From a checkpoint of a small sound classifier.
Training: muon at rate 0.021, 40000 steps, batches of 64, held-out accuracy 100%.
Data: trained on synthesized solo parts of chorales (CocoChorales), 39062 training examples, 65.5 epochs.
Rows from block 9 of a small sound classifier, named by matrix and row number. Rows with one number belong to one neuron. Each number is 128 + 32 x the weight over its row's rms, rounded and kept within 0 to 255. All counts start at 0. Numbers have three digits each. After the name is the row's rms in percent of the matrix's.
After each neuron's rows are labels from the 100 clips, of 14976, where the neuron reaches its highest value: "peak on" is the class under the peak. Only what is clearly more common there than usual is listed. The data: synthesized solo parts of chorales (CocoChorales).
# fc1: MLP up (model.blocks.9.mlp.fc1.weight, 768x256), inputs 86-171
# fc2: MLP down (model.blocks.9.mlp.fc2.weight, 256x768, transposed), outputs 86-171

fc1.230 107:136148116156128128113118205099187177108128128128174128102103086128159068173184128081128184128086056128128114128128128128128067206128075211096108097128128128073128072128123147096130100128181068172094078128075128128128106141128195175109101208113128087128160128
fc2.230 131:086128104155128128128099097128128128131128128128128128056181128194105048128128107123128179151128128150128156160128128128098122062087124041128128123063133098128128114128198132255120128128128131144000148178154046095128128128128097128140128128111110128121128152
peak on: G#4

fc1.268 087:128036173106220128128128128128128162141057169104128128136119102128128128128128128128128128203155128128084095126128182128155128163205128128133098128105042128128215128182117128128103136143107128128065128128128109099128120068079211128128128128128117188128096128
fc2.268 097:066149128129092128128156128126209128128128112128141128168010128167128186128166063129161128128128128128128128128128128146128128158128128128128128157128125128113128205128128128205132179067128128107087142170128107077157128128128128102203128124140128153128128023
peak on: G#4; A4

fc1.617 122:128060128128128128116127092143128128128160128136105157099128128122128128128156128169128128061128128128147137144128128128090187128081088108184128110158128095127128120128109128204065128176082128077108128093141128159128136107108181127128128191105188125118128125
fc2.617 139:128128128128087176128057135160128120128128128148043111128164128255183128128154116084128128116128100128128029128139128072128128128221128128163084147151119128080128128128122128128128128128196111128128114055128128128122106076128128065128128111123076081104142165
peak on: A3

fc1.257 120:128158093163128070074069148119128164149128128090128128144128172128119128128128066166128149128128108128128128128149164128159148128128128065128156128057097142125128229053090141191128128128128103128128128112128162128086128128066128066128128128233158128166043123
fc2.257 102:120128213128111128128128158138149238128137128142196110128089128128114128128128070078128229128128128128128128128138128059128128174128128131128125026128111128128147199051163128128128128128125190128128162128128100083128128128129141148128112141138128149128128097
peak on: C5; D5

fc1.676 092:128109128089128029152128158173114128128083128128128145128128168128128043128135089128128128128128091128128099087128128108089128128208181103054116180128128128174104066146128092128128128128128128092128066128168115128109128112154128128100128044128128128135205154
fc2.676 109:128128128128115128128110128128128128128128128145065128132191132137128116075154033100084113128133153128128170128129129128154086072040107098102089128152128095098156128128128079255128128101112128126108079115121152130128128128128140128128128128088128128212107128
peak on: G#4

fc1.378 061:109128128170128128166160128128128068128128128128049128178128128045146128179128081128053122128128057128128128128128189075186109088182128217128128128128128097128128060065107128128128128128175206128128102128128128128101128128128182128157128140128142128128070128
fc2.378 073:128128161128128088128196139128128128128128176197128128144128050128128128080128186128100128148094140112057125110088073055128064128128128128188095128128172201128147126185128043255156128128133128128114210111128128128128063128169098120128202181103141128111128135
peak on: A#3

fc1.59 091:128197195118128097072054128099084128070122092111128128128151195082128127057169128128080076110128163128114128142132132065099150128128128240155114054128167128175167128092128128058128165188128128128128050128140135090167124037128128068128081197128128128128128128
fc2.59 103:108128117128154093114108128075128190128107128168184076197164128142135128103128049124166122155077128128088128128128128128128128195128106130128148128227128180128128128186128244232128084114128128128128128103128063176143135128087078236128128128048128109094128128
peak on: A#3

fc1.159 135:197111128128208093175188109128217176146164128128128193076128090155196019128128039128106128055128128128156178128128133128128128128111128123128077128128128136163150128128128128128090189143128190128163128128128128128174142110111104089166128089128110056035128128
fc2.159 116:128076128128128128128204128128023128128128128138128128139128107190145219173128101078128202128128075066128122113123139128128128162128128128128133217128128172128072191156128099144126191128128144128113073171167225128128128078173114128128165128128094128092128128
peak on: A3

fc1.535 120:074134128128132080128128083128088217128106128173175156128128138109130128061128093128128150128141045128128128128154132128128085156160068128105173128166174136177128141128128128175153157137130157175128128146128128202128179103128128128128128222128128128086128156
fc2.535 122:128128136128128128128068128089128212128154128157128111128128128166092128128128118093128156128128218085128115134195104157128128128128128128174128091128115096110154131128087128194067128128128161153189157101076128128128216128004137128154067216128121128128128128
peak on: A#3

fc1.142 129:230146129128166020128128128118060128128073128224105117067181128143128137128128055128128151153238128080128147119128128159128161128128128138143128106128087128128128035167185195184128170094128150115113087147229167159096165166117128091128063137110128166066128116
fc2.142 119:172116162097128163132036056181161128128128087128128143102128128170128102128120128128128101128128128128165072128142169128128150145187128128112159128225128095128169199094128040061128072128128147128128125039120193117145141102065128020128083128128128128128128128
peak on: B3

fc1.710 127:128128136090172130125137149159189118109209128109131069139128083128128128119128076128093166128128169134159171099143128210128128056095128128154153128202116210089128144128069128128128107128201129128128141170128128104128140082120128128052124104144114133128113128
fc2.710 117:128128128062149065128069128118111186128128159128117128096077132143128212051128128128122131255116147128128152128191181095128128226174114052170143122128128128084168128128128086157109113108169128106160123150128128136128128128128070128128106125128128128135128041
peak on: A#3

fc1.715 150:128131128121070128115061134128128138128142154098167145076127081128137114180128031096141029165128128104128067128128195193091118076133128163128128128128152128128077128128140106128128128196143125130100093239128128128084161205128202128128128128173128128078128108
fc2.715 114:128128141128128152101161144125128178112128128174182128128153168128128080084087070128128128060136128128123197128003142119128128128119185128115078128140127128166128154058128128063128128111128137128009143128122000128128192171108143128081160128187128160128070104
peak on: A#3

fc1.213 111:128128101128120130128128128128128128136128128128128128154128128128105072128128128078128128165056064128099206080062128128174128120111128110111128128164128128155183128128111128128128194092177164128128128056189128090167128035128162099048147128173196211155128128
fc2.213 101:020168119128135123197152157149128081128159128128128128109128059128128143128128128128102128143094156104147128108128128153123098128062128128172128128109062178208164109176154128255112221128128128128128128162141128128204128201128171128047142059128128145128128141
peak on: C5

fc1.383 113:189077128128184128128128150128128128070087128057128117128128128128128144210167128120134155128124128130128115089141106128076128170096128148095082050168096100076128128115128128128221099128119134185128149078128127226123187114174114176029128133077128111128128128
fc2.383 117:190128157128128164132119128086102214128052168055128133226155128095131193128128207100128128094128128128195134059099150095112148103128159215092128164209085128128210160107128093162167128128119128128125128128085079204128128128128128090128128128128153128074118125
peak on: B3; C#4

fc1.263 096:185128128126128136107111128103188079111128128128100116128128128128128128139128178128048115100128128089128192128128101204125106110137171128179128128103060081170128063033162118128146128118085128020128128128128128121128105126128173062181164128128135128128128128
fc2.263 116:175140128160128128128144122107128088072128128092097128128152167128128149128169059128093128104074128119128128128128162128152111128148142204080147128128089128163212144128211109219128109128068128128128107077128078089089128115099163000112115128102165142128129128
peak on: A3

fc1.735 089:064128128128128095128098075099190154128128101076104118178128098237128174128155095128125138128181129129128128059152128128121095147128128128128128128128128188145180128143128128167128128128139144098128128128162113154128128122125128096128128075045102124106128212
fc2.735 111:127128121098191085118128109128197128128128096128115128128082134202113084232099128095128128188167128079139118139178128128128128141154128170186128146067128136128128128103074194250120128203141128096180129128128128120120125128128128128128128118128206109067060128
peak on: C#4

fc1.411 079:155123128128128128153128128128128193141128128159128128128113128128119128057139071148128128128127128128148116063128128122111135150128174128128091128128153128114128190128223149126128020121128067128094108114128128128128120128128105128123109128039128141142067128
fc2.411 082:128071078128128144081150142128128199128080128092174131195089106184165163000068136128128128128190118128180128115148128098128132128128129140128128145098146067187131128128128016177078128157128128116088128128128142128128128084161128100128065128128128128076128128
peak on: A3

fc1.648 084:128039131171128128068128128174128166128128128070128128128128128106159128103128128128128161128183128123173128166128128128128175157128236117115128102128128053128128128128145033125128128109128128128128128114137128128128128008128128142124140108110095128147128128
fc2.648 097:131128175128128096128106128173128134131192128180128143128166143144128128128122087128164128082128128128128128090108128164128143128128128094128104249128128128128128128128171128223142128128128134128128175128128128128137128128097128043071079128175128137143119163
peak on: C5

fc1.551 083:128128128128132161070128014146128128128172148128128115042128128153128059169128068128128088086150135069066128128128128128128148128128128128128128128128127128197100084072151134128141128167128120128135150112174053128128128128054062128128169115128013178153128128
fc2.551 093:095128186141118145098128212133170036116128123120102115128144128128134106128128128100128128100230128149126051128128128072156125194128128039122128201128127140124131128122128164208128111128128128128128128128128116128141128128128090086128106113128091083095126095
peak on: C#4

fc1.590 085:128128128128128128128181128099193059128151134169128190128128079062032128100128128128049128174170103128128128065128128053148128128128128117128133128138099128128128128146128128128153104085204128239128110175128128080168128128147118128128101128103105164127128169
fc2.590 082:054088128128152097128128102115128162196118128128128108128128135043128082096128128081181148128128132112052159128128179104116128128128128128128076128128128105128102051128128128242128128128059208129241209124128128159115128159128085121139128128128212091150093000
peak on: B3; C4

fc1.503 066:128077193129128128128128044128128128136128128150135100128150104160094124128115147128128228128128085128100128128128128128128120128067128128128128056098128128128128128128190128128082128128128128128128107153220128128128128170128128161152049096128110145128113148
fc2.503 079:128128136128098128131068175128097128128111122087189098128193128128149128128118054141128133128128128128128070128170128128128128128158128149128128128156128167128128199128153128128128128124189139128128128069186128143128137128128128128128166128109128128057128128
peak on: C#4; D4

fc1.713 085:128128196128165128128136187150128128131128128128128128128133128128128128081156180128128205128128113057169165128153128161128128255099170128088120128128128083128128163161128133128128042117158128128077128065182128164128240101103202128128128128128128172128128189
fc2.713 092:128170128169149184128128047128152139128128128137128103092128128128121162128116110128128128128128128128107095128128128068144148128100128111142128128128170128211128128122116200128128128131128128128120196128098000128128188128094149103128039155128179178107184149
peak on: A3

fc1.47 094:128128177100110128128128128136128128093128172090128128154116161116178161106128098182128128128128128053168128091208080128128224128100128166063128128202128128173128128148163092113128128128128124128128099128107128128128128128106128208128128091000072128128128128
fc2.47 098:110112143124128128105128165142183128128138109128128128128128128101128128094128128027086200128128128128175036128183128128128158128128128128174096107128128128203128034114128128128128147128207128130122128089128062128079128223175093128128128128128128132128128018
peak on: C#4

fc1.267 055:169128000128064125128082128068128120128102128128123099128100128128128100128151128130128140096077128128128070128173128128137128128128128128128128128128128128147128128128128128128131052149128128128128128128128128173150128142195128128116092128128128128128117155
fc2.267 056:128097128128213083128110128128112128128140168128128086112078128162128189128149128143128128128128214173128136128128128128107097128191129128128066189128128123128248128128141128128128150128128108044128128128128013162128175128128128085170128128128101128128128128
peak on: B3

fc1.584 143:131078133128177128137150072159115128128128128160163128136188137128177113177152117173156109074137128198128128128149164124128127128128186128128151079192121086128128128154128128128162128128117184128128128128095128162131046189128128092145085128128057050128127128
fc2.584 137:128128175128128128128117128128141181105128128137072160128155104128195027199097188128128128061115128128091021128128106128128128129128093085128113080128128100128128189128161128128123101128184128083114155128128169128133128128074112128128087143128110128128089128
peak on: B3

fc1.330 117:112128145204153044128083150128128158103105128150062158151121128128187128128128128128045194128145128012088095128107157137128125128081070128128128102130128171128107113128128128137151126158128113109128115143128128128191128071158166128128050128085128186128128071
fc2.330 130:128128128161128167128099097128104063104128128128033111128175128255128128128149065109128118167128128131118098128110128096128128047128128180128070102149128149128165138147159027201128128041198183123128100110128194146086053128118143038128172152096161127136128116
peak on: A3

fc1.633 074:128186164052108079193097128185128128128128083132128142128128128184128016128128178141128113199128125128073128092128124128128174073111128136128128128128128128128128128075145128128158042158128120130128095054012128107138073144173218128128128158128128128095128128
fc2.633 079:128128128128145176091128128128133073128128129080128152128128074128128128128128055067128185121166128128128149122128128083128128085128121128128103128128098081128128139128153128209206128128128183128050066030159128128153128128128128128241148128128088128128146128
peak on: B3; C4

fc1.193 073:128128128128189094128128087128128160128128128128128128128128146158128082155190128147116087144128128168107128112242128128037128095091128126174128128128124090191128128128219128128138154100033128143128128109128128128128128128117128128068128128128128108139104143
fc2.193 072:084171082128128200128128128128128128128128128094128142184128128128166044128128150068230113128128128128173088064094126088095128128128181208128128128128078128101201222096128236088128072217128141128128128153128075141128128095049128071107086128128128128128128068
peak on: C5

fc1.404 153:145128178128128128130135174094134116153128084128124128131157098128125128074128093189181128148128116128128149111128128180128128128081091128178128128088128151117041136128128091128149169134072096128128128157046128163128128128106152137053111088128128143128128127
fc2.404 157:174128162124158108146195095146128142128052128013141128128128185140102128130128195149070128087078054160128128128135128156128091137101128129128155093128128128128184186131112118019128128097115108112116128128119089128119094128138150253108128085128119154128082221
peak on: C5; D#5