config = dict(
    depths=[3, 6, 6],
    widths=[64, 128, 256],
    weight_decay=0.003,
)
Rows from block 9 of a small sound classifier, named by matrix and row number. Rows with one number belong to one neuron. Each number is 128 + 32 x the weight over its row's rms, rounded and kept within 0 to 255. All counts start at 0. Numbers have three digits each.
Before each neuron's rows are labels from the 100 clips, of 14976, where the neuron reaches its highest value: "lies over" is the class under the peak. Only what is clearly more common there than usual is listed. The data: synthesized solo parts of chorales (CocoChorales). In brackets: how many of the 100.
# fc1: MLP up (model.blocks.9.mlp.fc1.weight, 768x256), inputs 172-255
# fc2: MLP down (model.blocks.9.mlp.fc2.weight, 256x768, transposed), outputs 172-255

lies over: D4 (35)
fc1.182:078162128128128128128059128152124128128128175102128133128128060128128128243128128161048128136128043128137130128099128128187128115128150128200129128128057116184111149177117075128128083172138058128101128128128183128128128186112128128065128174078128128050
fc2.182:128128128128120128180159101077128053071055103128128128128128171178153128119128128128106101128128081128144128128128128128128128089128122128128095123128125128182128128128146147155128113120184128128128128128125118128128080128128112111128128121106128128128

lies over: D4 (36); C4 (33)
fc1.356:128128170107128048022089079217128124178091105128128176172128187139128177097101020128128153084167128165066128128128128212135177128128135128153169074128072099128175158055128128177159205128095128171156128118173128128055128123128128152128128128059142128080
fc2.356:069128128134155115075128128063128122115128118128128128128128065128128128157128128157171116165128149133190128128128134130117128128124144064151102128128128128128088178128107128176036128068146128118148141075212128128137062110128128119084128128128088128166

lies over: silence (91)
fc1.688:128128095128114128128146128128128135128141128128108128128120059128161169128128050144079078128164137095128128128128175128205128128130128077128128076128118128128201128157128128128128128128128128128060144035065128128228129083197128128128160212128203072055
fc2.688:137128158128128128086128128128128060128128128128143124065133178164169128144128128128127128200128128072096100128114150128139109128106128219103093093094128129128167128128123139128128128039128119244128128128086086178075128141128175118128150210128128128128

lies over: C#5 (47)
fc1.483:105128128023128151130006156128197128133128128069171128128137125128128108128165128128128050164128109216128128077128111128077020128128153136128128234139076125132157182117128147128128132090111171098062128128128115158128128128132128139128141128124193128174
fc2.483:128128102128128163147128095144049055128093128113128084128129124100128128091128128155128128128128128128128169128128163128201168200157175128085124059086128128125128087128128128128165154128161128106032128078105084120128128086120128176128128128128152125053

lies over: G#4 (30)
fc1.689:104128151128128128128069128069128128128133128165098120055128133128128145163128128117158128128128128146160181128128128101128128128152025128128128104165136171120070128142137128067039128094127170165133133128128174083128128128095139088066095128157084139198
fc2.689:128158145063128076128107128195140128128128128128107141128082128128152153128136056128135128083161148128128128047128128091099116128195128060187128057146128057133137114087152128128128128137128103128081183094128106080199128128091128128128128128128091128128

lies over: silence (78)
fc1.683:175177131065203157142215184083155128128128128156128062128182046159059052128128181135128070077097128128128111092154169191146162093128128128091091128128174057154078128142126200128121128128152114099122054128187140128128079128128128177128128121116092144165
fc2.683:118128134128128143128072128152128128128128093104124128128128128128128179128128150112128128128170099101128202128128065070233128193100204124128128115119128128128104128134128123128128114255137120138141136132128128091124090128128128198185128186128128163121

lies over: A#4 (34); C5 (29)
fc1.592:148011153148128128085030097128102128128177128128128128128128133128128163207128128121128128128182128128000128128097128128128112128128201128128128128128128128062112128128128103070119104146182129128150128128128101128254128128128128128128128193160128124139
fc2.592:200169128128198181199038149111088128103166128128128095137128128128128128128100128100108128198128128128128128128054128078128128128128201154128024066125160128137186128128118069110128128227128128128128128128128128193128128083128149128128116128128139128086

lies over: D4 (61)
fc1.459:128128128128128141047161139128128128128128128128128128031138106063120094221128128107197128173097128192128128045128128128128128054072128128190128128198128128128128128036128162103128128029128071193054128173128145128147128128128074128112128128128128128128
fc2.459:148128131127128255128128152156128128128165151165192128128199128128128135098212082102128128128128123084128128128128072134128128145128157128128139082102128184128128128117111117128128174128094128128128128128128128128128128128128128170128166128128080097128

lies over: silence (91)
fc1.221:128128128128118222128128128021128128128188128113128128051128170161128128128188066128213173128128077128128116128111128150128128128128093128200128194128119117128121215152174128128112113181145128062128128128162132128149084128128134185128200158128130098128
fc2.221:132128128113080128128170128219062128101092128128152128115128164166128128128130072128216128128128128128166110128113063128128162128154209000121072140160128066128128099128128128128159128144114123128058152112122128086188128128128128128090106037128144128128

lies over: G4 (60)
fc1.511:128150109128197128088129128128125128159201128159157122076128128121146093128128128072128152128109128128074091128128181128128084128128128098186128128128091089128032128149128128193214146128128128129128128128128128147128176128120084182128043128128128113128
fc2.511:128128128128255128128095128228138128127128128115128128128149128138222128156186128128129096128128212154128128128128128070128128128128097189128087163201128083128128128142152105128077116128031160128107188111128128128128213128128128128128128149128128128128

lies over: C#5 (32)
fc1.670:153128142054111123091128128125158128180128128128093083164128128185128128128128128144088128128128051128174128128092073099154128144157128179128128208128128202128128143090128128190145128128227111128128197096128170128092128163128187128128172170116128128128
fc2.670:128128117102128128078123128128128128173128128116128128128128128128042128128128128137128097128128128177128128128128128130094144128128138197128166128149159154250054128136100105128041108128128128128071128128086076128128028109128120128068169128128128102128

lies over: G#4 (40)
fc1.734:128108058128118128128128128070128128128063103143128128099128075128128124205128128104181177107157115105128128128136128176102131188144128200198059077173222128142128156183102074128010128128128084050128152084045128092133181128151128126128116128128136155128
fc2.734:125128128128184147152128074098128128128158128120173128193128197092128128128128128128055128128083144128128115095128128128128135128096156115152128105128128128178130145190133072128159128095137156128128157128122128093128225094128126127128160101135104128128

lies over: G4 (45)
fc1.32:188127147162128128128147128128128109143110184128205128128133193128127125128128128128074128116126128128128100128009128128128044128195128232152111104140152136128128128106128128190128128128128178181167173128128128180128128128128128128128144128128128146128
fc2.32:125146102128147128093088128181128154213128096128128128096128219128128097122128128128128128128089128145083128128084128142128086143117034128077126080084128182103128128128128136061128137138128090128070128145127140128102128188110223143128128087128191128128

lies over: A#4 (38)
fc1.556:144178128128128128087138197166132178225128128164107173128128162128131128128128128059128104128128128088122128128124165128086121128087128062138128128128149104197123128128220128090123128121142128128128128128128128118128128145184093131165128044122128154166
fc2.556:133100128204062148128128128128204128185128128128144128128154142146128193151128093128128128128128114126065128131128177128171128128172146005128128162128128146167184128128056139115128126217153128122178128128110155128043146105144128128128128255128092196128

lies over: C#5 (28)
fc1.472:128128128128128132115128128101128128191128159136128152168128128121128146128194128091128126128084141128128125128128061128128128128071134079129112212183128082079128128128103128128195128128118146175128096145128187128118153128128091133128113187128128128128
fc2.472:056128111071128156096132128148097165128128128128128182128128085137017128128112090195128108128128128145128136071127128128098173159128128128092128038128128162128128145128128128128128128128128128128092168137128083128081128128136142128159182128128128139128

lies over: A4 (37)
fc1.629:110099191128128162128065128131185120147151173039179128155128128088214128097128128162146142155096128180128038128128143128044127115138128128127149094149155128128118128128128102128128128128128128119043138155128128128128146128057128128100128128102109128128
fc2.629:128065128128207066110145128076128097128178128100181108128128128128050131128128149128181208103170064094174100153128086176128128219128111128145128168128083128128200128128128128128128128062052128128130128124130164144100097128128083147128094128109186128184

lies over: A#4 (31); B4 (27)
fc1.388:128128125128128128146128208098079128159128090196096119121128097128108128128171116118140114043129102128109128128059128128128128128110128145128128139128128146128128128105128128115128167128128156229128158128128033128062079128110132128128172128128128081128
fc2.388:128128128128162059085187061132128151128128128132068128126124128128128128102132128128128128149128080226128128128227128142109128153139128186147164128128054128116128128128128128128128095128128121128165164128148128128128125197128208169070178101096075124055

lies over: G#4 (35); A4 (26)
fc1.714:095193123141128050128128128158084128128178117128083128114128205128128141110128103128148151091128089155128097051128087208128101128128153117128128128024126126072128130128128128128117126172128128128163128128128128116204148163066167174105062076157110069156
fc2.714:192142126107128128128128144095128128128142049128128128128128128079100101128056146128071128128092128128079128081057169084113146090083117128128128103033075112128096128086132128148187128187128146110128083161128128091128128194128109120128099128128143123092

lies over: G4 (28)
fc1.417:140129149155154128072128089109128128128185174128138128128148112128108132110165128128156159134189128128128134146128128155157128128154128222075128128106066110224163128095085161128128128128128112128128128120161128092114128128144114128090156117169128208128
fc2.417:147163134115190128106128145105177155151128219105154128128128110074255128128127183126128158128128128164179128164178116134152098128155021128128198114166128086128128164165128102128121157128128144128128128135128105154128202095128053128128128128128097128128

lies over: D4 (40); D#4 (39)
fc1.48:128128221128083128164128128128163090115128128128128076128159128072131128155117128128128128128095096128173066139101128128099128151093128128164128152128095134128128128128128074128074101128128107167128072128129098128128130065128128112128128128128148128144
fc2.48:128128129128091139073128076128218128128161078128128071128136128102046153117128155145128109152128147151088128128078156150204099128170128125128133042128072089128106128128128102172168145185128128101093098176161128128128175128128132113128160186128128128128

lies over: silence (75)
fc1.148:132128118069072108112132116128159098128128128128164111128109087128128022128105157128101138128126195128129128167128100201118128128111128154122105176128128148128128128128166128128128148195078143128128128128128062178105116128128088184139128128151133134128
fc2.148:103128128128158128128160128128135127116168067128110128128128128118128128128128122131150169128100128128155103192132128190085130128146128041128076097128138092128071128059156128104128150072128103128183128128055128128042128128128128128128128128136128142128

lies over: G4 (26)
fc1.394:128128100128051128128128169128148128012128128128195084022128128128128112084128074154128128117128103128165128128128120128128128164128191107154077082171137128171200128168128165174161108128063116093128079058056138128149107207128162171099128128144164135128
fc2.394:128128118128118175128165158082149128128128164128128148128161161128104170096210185126180128166128066170122128135094128128128135128128128128139128086149163128128128128128128128128128162128128132128128090132128128128128128146128088128095128128128128094128

lies over: G#4 (44)
fc1.423:106050128114128128189128099128128128128046149088082069101128099128128127122128129141128079114128109103177138128128128128128044169143128128128128128185167196128128082112128156128128128130094128128132128152128115128207128128181120128128128128073128128082
fc2.423:133140118105145080152128128233051102128128075144128128128128128128172128128037128128170128116218186192128128093120086052131126128145143128128128161118203128226103128083128089095128128128128146149128128128127128123120122128128128109225098040166128128168

lies over: silence (62)
fc1.17:173128031132047159128195073059114111128081231151128158172068140128128131091128195143107122128098128043128166081128128128128128128128120156164128128128128128116128128169052109104128126074128116152128128128255114128142110128138144176130128053128128128163
fc2.17:128136128124062109128164128128157128085128128128128135052128128139134128128137166128058143089128128103142128070085146130080128149153128115128128183128128128128141084000128128128128182128116128137129128148107128128097117128128137121133128099128113128115

lies over: D4 (45)
fc1.160:128128128069128097128098128128128167109128128128128128163102187190128128128159225128189128170128128128128128128128187194128128128128086128128077128128128128128084131051193082060147128128223128062183128128088074128177128128128045162143200217128128128128
fc2.160:128224137128128128128128128082093182128128128128128128074154201095128046128113203128064128052130128128128147159128128128090128128181128140128052080086060050128128128128128145128100144128099128128189128059209087128088128086128128183128200209128208128128

lies over: D4 (47)
fc1.445:128069093174128128128042128128170128140113194128128141128128128128128128128128117128128128128128128139140128128176138128167134144128065128191059141128128128161172110128113128196064128128070128195198160128194128083189124128128128128128089133128190113078
fc2.445:123128080128078142128078207139084128196119128105036113128136112128080128128128173128184128121071126111128128128128082128142128152128128159128128217189128128215128068175130115099106083064128128128205128128128177128142051058128115128128133151128112122146

lies over: A4 (28)
fc1.504:083186112128109148053128147128213098128021089138064071128128128121133128130128128130136131128128128128128127066128128173128100147128128061128128099128241128128128104150157128090128085114128082174109128128123057072128164128168128128176128128118128173128
fc2.504:128126128128123117128087114137128128128144128119128128128056128056128128128184001128147060128128145146128128128128095074128128029128215176128129140128080068128200137128128108128182128184153128128202173128085100128165041163106162128128182128128052128148

lies over: G4 (53)
fc1.77:121181128128128194128162128128128128131093128128128101047142128132128128140190128128128193128128166128156160128077179203128128128128131128128128128068128113124128176128146116156123088128128173128154128128128155087128128128074128128120148128128128089128
fc2.77:128128111099128123128103135128133128128128128128128127128128133128128128128128128128128128128123128144150128128128112128161128123128058217139128162128149128128128128121074128184128128128148128083128128128012128128128128128135128128128129128144128128059

lies over: silence (89)
fc1.664:128128128205128063128128128128145128128128128128128128158128128128091118128128128128086128128128188066092082128128147056128118128128067128128092128125128128086219010071151128095128128092128128093105128128128069128128128128128128128128128128165255096123
fc2.664:128036140144128128128128128128128128172158128078132128223093167111201152128171128128146146141100155128101096150128103128128128085089128128128128128148128128128128175122114164197115128128128128128128141128148128128177128128114190128128138094128128118128

lies over: A#4 (43)
fc1.557:128164128128177140157128128128144226070128128109128146194128128150185118128124130128160112072128128128128139128128128128128066150129033059168128137055066134128128128128128128113114150134182096128145128111091128128198128162082104128069128128106128128128
fc2.557:085128117172112128128128087145128155096151219128128126128157160142222144110121128095099128128128128122146128128128128100128166138072204107157128128108158128177128121126128128175159137128128128153204125188185128165172255128174128128186133130128128128143